{"model": "image classifier", "dataset": "photos of plants, animals and fungi (iNaturalist)", "train_examples": 155796, "image_size": 32, "crop_scale_min": 1, "horizontal_flip": true, "translate": 0.06, "color_jitter": 0.1, "targets": ["class", "order", "family", "species"], "num_classes": [15, 67, 181, 646], "arch": "mlp_mixer", "norm": "layernorm", "norm_position": "pre", "hidden_act": "gelu", "mlp_ratio": 4, "parallel_block": false, "inner_norm": false, "patch_size": [4, 4], "conv_stem": false, "layers": 8, "width": 256, "label_smoothing": 0.1, "loss": "cross_entropy", "init": "orthogonal", "residual_init": "none", "optimizer": "nadamw", "learning_rate": 0.0011, "beta1": 0.9, "beta2": 0.999, "eps": 1e-10, "max_grad_norm": 1.0, "max_steps": 10300, "batch_size": 256, "epochs": 16.9, "lr_schedule": "linear", "final_lr_fraction": 0.1, "warmup_steps": 300, "weight_decay": 0.1}
Rows from block 2 of a small image classifier, named by matrix and row number. Rows with one number belong to one neuron. Each number is 500 + 50 x the weight over its row's rms, rounded and kept within 0 to 999. All counts start at 0. Numbers have three digits each.
Before each neuron's rows are labels from the 100 images, of 14848, where the neuron reaches its highest value: "strongest on" is what is common among them. Only what is clearly more common there than usual is listed. The data: photos of plants, animals and fungi (iNaturalist).
# fc1: MLP up (model.blocks.2.mlp.fc1.weight, 1024x256), inputs 0-85
# fc2: MLP down (model.blocks.2.mlp.fc2.weight, 256x1024, transposed), outputs 0-85

strongest on: class Insecta; phylum Arthropoda
fc1.601:428469455556498530530477574549490446548590444503509517512475487462421514415585607517505486435493498545483464511533564450462509472427515461484456479573482450524527400453485532533476396544554613598535530566528529609538488387473478547482422513427551493479497470
fc2.601:485542437522488433359461483495509574510446499461542419440477483542551493514434417533558572491475499546560520476465439631488533539584494600519559481523593550548523453454462513374568575446486502528444551524528497488474494508529412372380493580514480539513578492

strongest on: class Aves; order Passeriformes
fc1.341:485405560567502438496509514477425489574538485530504483510497537432514582496483529534492458469485523444513538369603576630490571438408566471487501464511567614578509539435470540530508508522395452465458465439462493448435483438488502502406539512418412494559535457
fc2.341:388585557507571509564540485491521370478458485540577477462503382557468487481449479556564525503500473558515428450635495516475518474503501532573531455523464487465504557556585527444488421505490392512523456467510593551481645523624567435401551466413591544486396478

strongest on: class Insecta; phylum Arthropoda; order Lepidoptera
fc1.490:531551448524552455592530464494418578539532515529398496600464452557516487515529444393478431519458468592456399562411485609508472498491500452471429440447543549590451537524461489495490505517543475506543470501491442567557437491547472593549525531455521462578531444
fc2.490:531528526460503440523408525499532458518493493421568565518541526624572503413524616513555413483547506388485512457531458532432413507516443481466451499472512550458559479513529600600482586477458478558568480600548505534457514480535546514454459473530474507593420573

strongest on: phylum Arthropoda
fc1.122:506541528530521495514451504489466474525518453449457549531393622458521516485436473502446489549539456571471499530574554543477432427523539447529512521482500434572467443465520529501454454499478532440520565547531542547476430494542411619513489457473486517482462482
fc2.122:466528480552473558471492444463526458492413517535541472539500453587471505452381517534559528489485412546494559519559486523501661445435344527578479635486487510489484583493535563500571498512445507515385454488482484519526528571416457521434538471479496566446574513

strongest on: phylum Arthropoda; class Insecta
fc1.561:456481521563490530474485461530476516557496497592560492468527490499542526450478531467497427465540400480555475509516470363351506472468505512410449508507466528529615418425463561465474530531462424527438534500488492541483461509459557566520457459463430474475467497
fc2.561:584529400531556499501483479520469522440452421569482450536527517593479548457556431497491545479501457547438448545450543481548552420426510494555500368494561443436462401548475477476433553588415551490553499594489550625595526489592586541447461560460443516501500501

strongest on: class Aves
fc1.92:448476416424546460471451527447504447479437523510511495488462523513517527491501521460395485550498520498479509483563562483476424461481480486528491456489534479633508443453389458394591479499463489476425388523410547551491557411577521520493392495384565530579512543
fc2.92:518429527519454530464501568501502432476467423469466570482473470415538506438569491481532525471535491508562490454513446522395442538466505530543520457560460508461515503457513443448459491473439538504499539527618549490577448466460498517420517511488523444418473573

strongest on: class Aves; phylum Chordata; order Passeriformes
fc1.173:578502423504518528365427610485508514634462525594498495510321463423586517462470516464495528587514451463479469479532392431529521503487480467539482495542396496552471486370518588454513478547567461505535415463470464462490441482482542545424508434528523531593447473
fc2.173:440487493564485513601531382448493470567530485544574487448524516471495495486436479617509487497609484451500468601513488498452460558523502535568478497460513503407467585504502408443520533488410584557544409445527499532455506393466486495460494564536542548480611516

strongest on: class Insecta; phylum Arthropoda
fc1.285:544534390494425479491529475498480427516545524466501547491432560465461526493453510565428478523500458531538531473439555505422461501512509476476540552454606484494478490475469498440480458447415606446490464463539596574592495501595493500440521487388551497560572538
fc2.285:599497556500502458419481482429585561531544486491536570472583413481498432487486432604518508484445507501516525509429541505578478525514455529509535545457490547509432561446556489470420584459443469465447510484461501462491537503461459577457454465619471463487550502

strongest on: class Insecta; order Lepidoptera
fc1.474:496488522437511479552465491510490535551446470566399471519558538434466530539511475460480555409500481522435468521508521609527504497540533424518504521559508418504435511451480514493530418506495517469597411448484501592552511509498545592556524480466519461548500492
fc2.474:613546424497535517494478535454396458552522452527506448497499569526565535377472508407501450496544548570489572449427485542449441494476590564471493523511493525440551513500497555416519533456477504576628439513402480497453459436531532512462439442475470525496408543

strongest on: phylum Tracheophyta; kingdom Plantae
fc1.534:453396526502526526445560558460494412562548399517440543540570553458484538479439484510473458526458439409620486542506580555463452447496582459476440512600590499599532495527427524603514543495526420533422442527580525477465487486556481521525486554473500438565548461
fc2.534:391561456436449461572473553537555549452490535586577517425474414583524511523543499427403449541521411564523473466462541578527582502536493584497490563460501462494451478542538491454400447436466499529481432533457555568482556627511435542488566441545497524470499513

strongest on: order Passeriformes
fc1.200:514466501572504525439496589570450504561550459533477493501397389461594565579445514377506468572436556462507529445580385487533482514575445520544575522589352563485500483485477478517462514525504504488500430456529481451474478516532437500569527501507536486694432456
fc2.200:419477415491535538539537417483501397486486475511534511549588535565488541431478443521495456515507462403509511603470459397501482439448433536533520523449434506508495515577504517484522565416564571474500460468595521508529467473497466554531547581519481512433564561

strongest on: phylum Arthropoda; class Insecta
fc1.307:580540458510460436478456593428434482535509467478514480525539549527553604393545485483530526488464470417498493506560538423506548489401530533397479528459553489560616573469511545473490541514474463431454490482483509484532430439486569470479499456504560571548456451
fc2.307:498464464518515481463579541546428486389575516507493478537482519538504455535528507494503554458517600596468479452483487509531460474492567398461504498554529489494524520494449475480515536549469432477590507514412470509518476515474505501548499439546534458552485474

strongest on: class Insecta; phylum Arthropoda; order Lepidoptera
fc1.321:598386517503414459550463526451556550559509538631522578559530497497518521507489571480486496517453450473578475510409584515489415477504455486498504585504428551538503462472488479479536609432459573527377504458505554559449551498470488588420514497530424508557506542
fc2.321:491421471528564493467483477487468443534548522529548563476378453448467490492460483434385500543528486457508583482515552549496484519399460491559410508520527458465508493536519465524451518490607474474503516425468470492571545556569471463550497534501543524446509530

strongest on: class Aves
fc1.613:489488556525530376426501495481395472589526478420440539577558500473539564500374537469469506500497569492468480499494498526452515508466546457463451434416435603549475445386517455492472488538432528477499499492440632507480516499502406497477559455487498429539398449
fc2.613:460450462488481462475524460608535531512500424593593490544472567521467538546442481474567500530556510479549501477531498500438530477603429518506509513517508554508518514457555497441483498509513520526525654437506480495450537511452529507516538530466504594468542483

strongest on: order Passeriformes
fc1.223:544476394568588482436524562518483502553528549596554549533438573505563492554495440452524433477427468500550468455533437494511529410450501419538490561594439500482517473500532533540564524533505464512497360560468554509435455442495501512527474488504585449601440457
fc2.223:394583482388510522530541494548465457497440508450538399463534477502440627541489478453445410520577490382424529503480478389476554597499487460583501471516598534518521528561534523516558549624521559459502449498478544466527563492537539434493461510493519565448512541

strongest on: order Passeriformes
fc1.196:468490473534571481497434568411488510487522506530487507582510441439529550515559532445431364533445398453512582470428594494451490481569493439546538514440560549573558473469488481474564531501430454502569466485475457527508551413605490534529476527422491513560474557
fc2.196:412492557491412522509495531427402481444462473502503435481551528458481478487537506535446537496463512440508471402493522611443451503517499529542526563526468546521520484540541462549486495470527559541467559453542586565560521550523454391555481600550453559466457541

strongest on: phylum Arthropoda; class Insecta; order Lepidoptera
fc1.162:539519440502416477544481533570497504570478580486528530577492500596555523442511565482481404465503527393424426520506505459514506407463464419526386644479470527472472535518446503417563558545505541483544449486507505543517466444432522547524445352559455491561513593
fc2.162:542536585519525443451559542467498502602363529529520515484418515465565539450465575614493449494623523528541394540472520593509482523544451502494502565537496480453498452584482532524490517494594495529488488460508494447446561465510403449541473470544529431529506528

strongest on: order Lepidoptera
fc1.512:510578417490508485465490570480494446504453459447454516498547484520442527497514557457519516482476503567524443538527522436468499394475626468500395497547546455548467486488514453571443480477533647517556485519451646567528505462576504501411535605476533381506494486
fc2.512:534445549475411444384427455537526529468420490449549532452462466538492472533389554501472438521506523477605569546420454547461482458507479538540471422552506504548589495521542498386462617425497443554428610489473537415498463502479471480454485545465454446531592429

strongest on: class Aves
fc1.89:477463533578528463485519496543447574449485586584469578447439533462449530482487558520510398455530444492622556522588557521492506517521509458533561477577463584516521457505509508535387641486499395502493472459456446546471496511513527552503487501443544561474522505
fc2.89:454564534487422440483400461505525423480544504414570518503376497537521539569461589516418600490446494507503488551540556495466538486540484557492539512579475507437522504534546559471447554557535569468540510448391521474500543534496521353515457560456504507467531503

strongest on: order Lepidoptera
fc1.456:561502477510539491479439445425489524449582409512499525434501507545457522485491468553502519483396428496598519522525480467441428502398538463480558538462632495532509532583530531442567542485510568515474463456509531490487501473539494491412584539521515601473468498
fc2.456:482376492472519560586582551483533487501485387541447465527504471485541444530475487524463481442433531518413450491470508527534533480586524496541502481588536413632504488470481485585519504519552475439567571496457411482527500529567379499554481542564477487565502455

strongest on: order Lepidoptera
fc1.259:565412538455454503528398538480496524514475469591487492526397520520511542525494569479443585520499494522540493487487457554459433446477539426539415471504527503520533664502503472465643503467534562547404591438547562461527543507505471505462538543537510505512481567
fc2.259:357474552484519486525608508513534416513486559503559533478454509514409418534524606549480525454587492519449520469560503550516414554394526513479413496680436566448549396545501466544510488523521497504470492499491411482570479503594499445507506572509510536458476552

strongest on: order Lepidoptera
fc1.556:580479395549558529486518634437526502503433510496470469639549460511532432459523508433487511511493548458497459525555512513356512450459539425463386493417481586614478632490478517542575484555589491448477443505443444504426499341566577489480430438514478521611473511
fc2.556:436510516486437512543487477453502559513543350485569533499390524500506503450434494536487465516528456505567476501497465423533532476501412602544516479491443465435446424492529478479381525444523491526528452456492499575427526583546407340473496474574469607530514555

strongest on: class Insecta; phylum Arthropoda; order Lepidoptera; family: Nymphalidae
fc1.697:523526443456531398532472521581436511467500514506530434520468538470452493609525556471513490435564524512575535542466448498469471521486432462552438543559369433509507474451509478528436582517447478484506483543472551542531524535545549554463490517549482517555506504
fc2.697:555458611538510618479594437443450422537406585444455480454415477457483547568456621394579610584526587563508503451414581489438473544571422496490486543462515480544361531554498527533462541458476470469538538484455503477454605571535478512467506543527507460535420545

strongest on: class Aves
fc1.619:486477514522513514548480504432491469489518539594476610463478480470493481603493507500515465443482404511509445544444496559551496437432549494455490433557524583465533571537447446578422566512410469431438483464410486581513517452529530539511559491537522528495477484
fc2.619:474620472545487501541431635517482531528480515466519518604428591494504467475458562553546432439550484474468479464567477426497492491409438548536481447623408552392479512545597577423450530446542481472504492440424477519566604545483452474501476628473510536458540592

strongest on: class Insecta; phylum Arthropoda
fc1.7:496552588572568535448423494536536497518564502509511502547481473389544524427523540469490425508531445452561502459568551525477474481533520462511476467466474564572603512462581505478475517533503528537439448510459447533438492458505451576437532518451510520537416393
fc2.7:510451408461471429546453446594470627469525465486507469485534466469512510492562435435458577457417435570483467556499573496561460407624531474573514465454505461446476442527444481425506505584472469458501531494499461608513536518502560472437545465519533496501454499

strongest on: order Lepidoptera
fc1.618:518464446537573452489513506481499512498447533488530481576534471503505537466464588528527494506550514460543475473484485557429431430515584415457447515512460430586528493456474514482540506456448559595353437590482471471470544526529533566463460422500494451506514484
fc2.618:578517500481463491498496566547467566590522507606463494403409488495556523567601579404568472452451491493571535499402468503450424439511441557553537464509385456526453454411472459497478455479506409454497507551513500476575523528526472539560581469420610446418442546

strongest on: phylum Arthropoda; class Insecta
fc1.759:535431540536541530405448468474446547574426582608458585587489484423517522583471461587502395503465536484536467461422507542506511447520508443471499468505489457478466575554453496449564477488464622466512481362417436452556386492477476546500547483522483495591517489
fc2.759:440476392451499535430543494478539520504563509519423458413559503465506465520403415427461500525557574527467531511506593457477546501549524531559551457547501487445462529543436512453571377468496498475544400446464503568506522471493500498500391394509584498453551430

strongest on: phylum Arthropoda; class Insecta; order Lepidoptera
fc1.252:481529506499533446516428420557466510583494455477452502491446565433588633454487542482469563532503396412508561545492436570470409448529572460534514495536509442630462393458478532462448491539574505526509459514543479552544504527600484575386478516514559502545503487
fc2.252:493520502469480475431486533463595515480433575487550540492455507545543553508504530488595504621577436573510494505431576575545429480546482513432472544498506569443492571450496522527503537545545454546518529489458515485480625553425460422427410474469516525521447452