Rows from block 3 of a small image classifier, named by matrix and row number. Rows with one number belong to one neuron. Each number is 50 + 12 x the weight over its row's rms, rounded and kept within 0 to 99. All counts start at 0. After the name is the row's rms in percent of the matrix's.
After each neuron's rows are labels from the 100 images, of 14848, where the neuron reaches its highest value: "strongest on" is what is common among them. Only what is clearly more common there than usual is listed. The data: photos of plants, animals and fungi (iNaturalist).
# fc1: MLP up (model.blocks.3.mlp.fc1.weight, 1024x256), inputs 0-85
# fc2: MLP down (model.blocks.3.mlp.fc2.weight, 256x1024, transposed), outputs 0-85

fc1.522 103:28 40 47 44 57 45 77 53 46 37 57 43 44 35 50 52 55 54 86 45 50 54 47 79 46 49 40 40 33 42 71 18 54 67 73 73 56 61 60 50 41 58 39 43 48 47 46 46 51 37 47 60 49 45 47 35 60 57 52 49 48 54 53 48 38 53 51 55 36 72 44 75 45 19 51 53 43 43 49 36 42 65 50 64 65 50
fc2.522 100:66 33 75 55 49 82 41 48 46 40 48 42 52 45 70 67 48 42 38 31 47 38 59 47 34 46 52 55 47 61 55 62 28 54 42 50 45 58 50 49 67 45 59 19 33 67 64 48 68 60 57 63 50 45 64 62 48 51 49 64 58 52 62 43 58 58 35 61 47 49 65 40 62 62 32 51 69 31 30 54 60 34 56 37 39 49
strongest on: order Odonata

fc1.427 098:37 64 70 42 70 70 68 56 63 53 49 26 67 62 49 59 68 66 32 62 46 31 41 45 44 36 54 35 48 53 64 39 42 47 55 46 22 40 75 57 31 33 48 26 30 54 37 55 30 39 47 73 29 61 66 72 46 48 34 52 63 38 55 37 37 26 47 50 54 43 44 64 47 65 51 35 55 57 57 30 30 59 53 67 50 51
fc2.427 103:47 52 60 55 71 67 32 52 40 53 68 55 59 60 48 53 40 59 44 57 38 61 46 22 50 53 73 66 57 43 64 55 59 33 34 61 56 53 27 49 50 65 51 40 60 43 46 35 41 56 25 49 60 50 46 34 43 41 70 25 51 55 59 64 48 34 53 48 15 63 51 60 30 55 44 59 55 43 49 49 31 53 32 38 59 38
strongest on: order Lepidoptera

fc1.687 098:51 55 54 43 50 42 63 43 64 40 60 53 54 46 58 59 45 57 56 61 35 59 44 59 25 48 43 55 51 44 45 19 46 62 54 31 59 50 43 54 29 23 26 57 60 35 46 67 61 61 54 46 45 62 47 56 42 46 62 68 51 59 40 55 66 29 42 52 32 63 55 48 44 44 76 37 65 39 74 57 41 51 63 45 51 39
fc2.687 099:28 50 35 62 34 60 64 57 42 51 47 35 50 28 40 52 54 54 50 48 61 56 43 46 54 45 59 53 40 37 50 44 43 46 56 43 61 50 40 54 91 44 62 36 65 44 68 65 47 64 53 47 45 63 45 31 50 33 53 40 43 55 51 48 45 67 59 66 50 57 50 40 40 40 48 56 65 62 38 56 55 48 36 42 51 50
strongest on: phylum Tracheophyta; kingdom Plantae; class Magnoliopsida

fc1.270 092:76 71 58 48 53 57 37 58 64 41 41 62 60 58 25 57 55 63 52 43 61 59 45 50 26 55 56 52 56 52 67 51 62 43 46 42 34 47 48 58 55 24 56 39 32 44 36 54 80 18 70 66 52 51 55 30 59 58 40 47 39 49 48 41 41 37 40 55 45 48 59 60 54 60 69 41 29 32 60 61 36 30 82 50 52 62
fc2.270 097:40 46 65 54 32 54 35 43 52 72 45 43 47 62 65 57 23 51 42 43 48 49 61 55 52 53 33 59 51 57 33 41 39 54 64 56 71 61 50 51 55 47 40 55 63 53 46 52 43 66 59 53 36 43 24 42 45 38 38 46 64 37 71 65 53 72 45 30 27 56 54 27 53 59 70 67 36 56 55 35 50 52 48 55 57 37
strongest on: order Lepidoptera

fc1.31 103:48 68 53 46 59 59 56 62 53 67 47 48 57 40 39 47 25 53 52 52 16 39 54 75 45 47 64 59 41 40 63 41 55 60 41 39 61 54 51 40 52 49 47 37 60 46 62 26 46 67 58 38 54 54 32 35 27 62 57 53 56 52 65 56 59 64 34 55 45 52 67 54 31 67 61 34 73 46 47 43 63 43 48 64 43 26
fc2.31 108:57 57 42 66 40 48 52 55 24 58 51 46 54 46 58 50 44 58 35 40 71 64 60 29 62 49 13 62 50 52 49 56 56 54 58 60 43 54 26 48 22 56 50 38 56 64 65 50 38 63 46 65 55 52 37 35 62 52 36 50 63 48 43 15 70 61 66 37 30 57 62 69 61 62 33 30 32 50 51 64 48 50 55 55 58 59
strongest on: order Passeriformes

fc1.616 092:44 40 73 40 70 43 71 38 65 43 51 43 44 73 42 52 50 54 60 32 41 69 62 51 49 46 50 28 44 40 45 38 37 38 66 57 51 42 23 45 47 55 46 42 55 40 61 43 38 46 58 48 37 79 50 34 51 48 43 48 49 67 29 31 61 25 53 56 36 53 61 56 64 51 58 63 55 50 47 49 32 34 48 52 38 50
fc2.616 093:56 66 51 43 33 53 63 60 56 50 59 70 73 45 59 49 48 50 60 58 31 62 45 38 26 19 47 53 30 53 65 47 60 40 38 30 45 58 38 55 56 56 54 54 40 38 45 47 57 36 52 50 69 29 59 37 53 60 58 60 60 29 71 45 64 52 57 54 40 45 50 50 51 35 52 51 40 61 51 42 55 52 36 47 55 60
strongest on: phylum Arthropoda; class Insecta; order Diptera; family: Syrphidae

fc1.108 101:54 32 35 51 47 36 51 31 41 61 36 64 52 33 36 54 53 71 46 46 52 28 61 61 29 78 61 44 49 50 63 24 45 71 60 38 50 63 35 74 57 44 48 31 49 58 40 53 38 44 45 43 65 70 38 79 61 47 39 50 43 72 62 47 55 50 47 53 64 67 48 41 61 60 48 39 44 32 49 47 36 62 47 65 40 55
fc2.108 105:58 53 68 48 53 38 59 52 61 57 49 46 44 41 48 38 48 60 52 62 41 42 49 43 53 55 35 48 50 50 60 27 58 42 61 52 44 46 40 69 49 19 38 17 57 59 21 58 56 66 36 51 56 68 70 56 54 34 30 49 51 30 42 42 41 46 61 41 43 46 48 50 61 49 65 52 71 34 54 55 44 30 63 70 52 57
strongest on: phylum Tracheophyta; kingdom Plantae; class Magnoliopsida

fc1.46 111:64 54 35 61 51 58 43 36 42 60 47 36 54 43 52 55 57 52 58 52 62 53 54 72 56 52 64 40 44 55 57 44 51 61 51 47 55 49 62 53 46 36 33 40 51 38 60 36 42 57 44 32 50 80 62 39 56 65 58 47 31 76 53 41 49 58 47 61 44 71 67 60 48 26 70 40 54 32 46 48 49 81 57 47 52 33
fc2.46 107:42 59 37 72 43 45 56 31 52 52 37 62 41 45 31 65 46 40 50 38 53 56 35 61 55 53 39 70 33 54 59 56 45 60 67 59 42 45 38 59 33 50 61 27 57 64 29 52 35 51 55 51 68 46 59 51 48 57 22 58 82 38 46 58 30 47 36 45 70 46 58 35 39 59 63 99 41 49 38 63 66 53 63 65 58 38
strongest on: order Passeriformes

fc1.614 108:75 48 54 52 78 52 51 57 60 25 58 43 49 49 48 48 35 48 38 58 33 28 47 53 41 41 36 42 47 56 37 40 52 65 55 44 73 84 46 48 44 65 60 53 54 40 46 40 39 43 43 42 65 50 50 41 60 52 32 43 62 50 39 49 49 46 30 37 38 58 38 75 48 41 39 71 58 39 60 47 45 55 59 47 37 41
fc2.614 108:50 64 38 27 51 24 34 44 54 80 54 68 44 46 42 75 58 53 40 47 33 34 64 40 73 56 52 43 67 53 56 46 42 59 52 38 43 50 33 67 59 39 56 45 35 45 51 38 47 59 38 55 44 57 62 61 52 46 38 72 32 48 62 41 55 49 64 56 62 40 45 52 64 46 51 43 54 46 56 69 25 62 66 56 55 58
strongest on: order Lepidoptera

fc1.225 104:69 44 58 61 68 54 48 46 67 51 55 58 67 40 43 57 64 59 64 43 46 48 63 75 33 34 39 56 33 62 61 43 53 40 84 52 74 61 48 56 42 59 29 37 55 36 58 55 43 73 45 55 64 51 67 28 62 47 52 61 58 77 54 34 46 60 33 39 49 40 42 65 55 50 37 58 59 40 45 37 50 64 57 55 40 29
fc2.225 109:49 36 72 54 44 75 74 42 39 52 62 45 48 49 49 63 46 56 51 38 62 42 63 41 44 45 70 50 62 27 43 40 57 47 54 49 33 44 51 28 64 56 58 37 49 52 59 47 18 67 42 54 53 69 29 50 43 45 61 41 41 41 57 69 52 41 58 49 53 39 44 58 52 44 41 41 66 40 47 76 51 32 34 46 45 43
strongest on: order Odonata

fc1.255 092:70 51 43 52 34 59 58 59 54 53 32 45 57 52 54 55 48 47 58 17 35 32 76 71 57 57 46 60 58 43 43 77 60 63 53 44 59 34 54 34 48 39 36 50 43 41 61 44 43 51 63 37 77 45 78 47 42 41 58 66 58 47 29 73 37 40 35 55 26 63 64 38 61 32 58 44 57 36 30 51 63 38 46 68 58 52
fc2.255 090:64 72 48 38 68 62 30 64 68 35 51 51 66 37 53 44 43 47 38 58 48 57 31 51 43 28 43 39 39 48 54 45 69 36 53 46 32 37 60 36 35 50 66 52 48 32 28 45 50 49 45 34 50 54 35 45 61 49 47 35 45 47 51 48 50 72 48 40 52 68 62 71 59 42 81 62 10 64 46 54 65 47 22 45 57 56
strongest on: phylum Tracheophyta; kingdom Plantae

fc1.334 100:45 27 52 65 62 56 51 67 46 51 58 56 41 54 52 63 47 63 43 51 41 52 58 65 44 45 53 57 53 45 35 48 62 56 69 28 51 48 64 35 48 48 57 29 57 44 56 36 44 69 29 58 72 53 66 46 55 69 55 53 54 51 38 56 64 42 45 44 53 57 40 48 42 61 46 80 42 47 54 56 49 54 54 49 53 57
fc2.334 099:58 66 37 26 78 38 48 49 34 45 53 61 30 57 45 53 42 50 51 65 74 61 68 65 56 62 53 47 49 55 65 25 35 53 49 42 85 37 41 47 69 55 45 50 70 43 56 65 49 38 52 61 30 37 63 66 50 28 38 55 35 47 26 58 42 37 57 58 28 60 54 45 72 44 76 54 49 29 55 45 25 62 55 35 44 35
strongest on: order Passeriformes

fc1.49 099:47 36 47 48 47 32 40 27 58 70 34 31 67 51 52 39 39 66 46 46 48 38 48 42 38 46 73 57 56 44 45 50 39 41 53 44 35 46 59 51 57 38 48 43 35 44 33 37 42 46 31 44 59 50 42 41 50 29 62 56 66 34 61 51 42 58 36 37 48 58 46 55 43 50 41 57 42 64 41 38 33 45 59 75 36 56
fc2.49 100:52 61 55 59 45 38 58 59 49 49 25 43 34 49 53 44 37 52 35 44 60 58 46 54 68 32 59 72 61 60 49 83 56 53 40 41 54 69 52 60 62 41 60 47 62 49 67 39 48 48 43 58 49 49 75 79 54 44 60 38 51 56 65 32 72 52 61 38 38 33 42 41 38 63 46 52 66 61 44 58 78 50 57 42 49 36
strongest on: order Lepidoptera

fc1.462 110:43 52 49 43 37 51 36 49 36 55 31 41 43 39 33 51 55 46 72 36 65 39 38 66 51 63 60 65 30 42 52 37 42 51 54 32 70 48 35 45 49 50 37 47 56 54 47 19 46 39 55 34 48 59 46 21 54 54 57 48 33 51 62 49 58 65 42 58 67 54 76 43 41 43 62 58 56 50 37 50 48 65 62 51 54 42
fc2.462 107:42 38 49 79 70 55 42 54 53 37 44 48 53 39 61 68 53 57 73 50 51 74 58 56 53 51 64 46 74 54 45 56 48 42 30 46 48 35 76 25 38 78 25 47 51 46 53 58 65 43 54 39 32 51 47 68 48 55 59 77 37 52 41 66 25 31 38 33 49 36 56 69 58 38 29 53 59 31 54 44 36 34 34 57 44 57
strongest on: order Odonata

fc1.601 090:53 56 39 58 44 56 35 21 40 62 44 49 53 46 53 47 48 51 36 60 54 41 47 42 32 41 75 49 40 35 38 44 46 40 41 51 50 43 39 48 41 55 46 29 34 52 49 51 49 20 34 29 49 48 41 59 41 36 54 32 45 60 50 41 64 42 43 63 36 55 68 50 52 56 41 54 52 52 61 15 61 34 44 60 50 40
fc2.601 090:28 42 30 56 43 48 59 43 64 29 44 45 43 57 73 75 57 41 68 48 37 67 10 55 68 43 50 71 61 43 53 56 20 32 46 57 58 30 60 47 39 64 49 51 63 28 46 41 55 53 62 71 39 55 37 67 58 34 68 30 20 39 59 54 62 33 52 71 32 31 62 59 44 62 40 35 44 51 38 60 52 40 59 62 74 49
strongest on: order Lepidoptera

fc1.196 107:43 46 58 66 56 50 46 56 51 46 48 55 59 65 56 56 67 55 79 44 61 48 73 54 64 46 41 70 47 50 50 41 52 50 53 45 41 33 52 64 43 42 42 53 33 50 38 49 30 47 55 41 42 48 46 48 62 43 44 50 61 40 58 57 49 59 45 29 48 71 55 65 46 62 69 43 63 50 32 20 43 50 54 90 37 41
fc2.196 107:63 42 33 62 60 37 37 62 70 46 69 39 50 56 42 66 57 52 58 46 62 59 61 21 49 33 68 44 55 61 27 40 47 14 43 54 46 32 72 44 53 71 46 47 34 53 51 49 59 58 67 48 43 73 53 57 39 47 69 55 57 46 63 47 32 49 45 59 65 44 42 84 43 45 29 45 50 67 58 52 39 52 48 62 49 51
strongest on: order Lepidoptera

fc1.762 102:57 57 34 45 51 49 25 34 39 24 43 84 83 50 30 60 66 56 50 44 52 51 57 53 42 55 99 66 35 29 53 49 30 56 57 52 41 59 51 50 59 51 52 45 33 36 53 51 59 35 65 34 67 90 44 61 55 61 64 58 40 65 50 50 40 57 33 57 62 45 56 47 43 37 44 62 27 54 71 38 37 58 68 52 64 31
fc2.762 100:50 57 35 41 55 59 62 46 52 48 38 54 28 47 42 46 42 48 61 57 70 53 50 44 43 51 35 27 58 20 55 74 53 47 49 41 45 58 58 74 47 74 51 65 39 40 52 54 63 74 71 52 53 29 71 66 84 51 51 49 63 45 58 48 46 70 46 23 35 56 51 41 31 36 57 34 54 45 49 46 48 47 49 62 59 27
strongest on: phylum Arthropoda; order Lepidoptera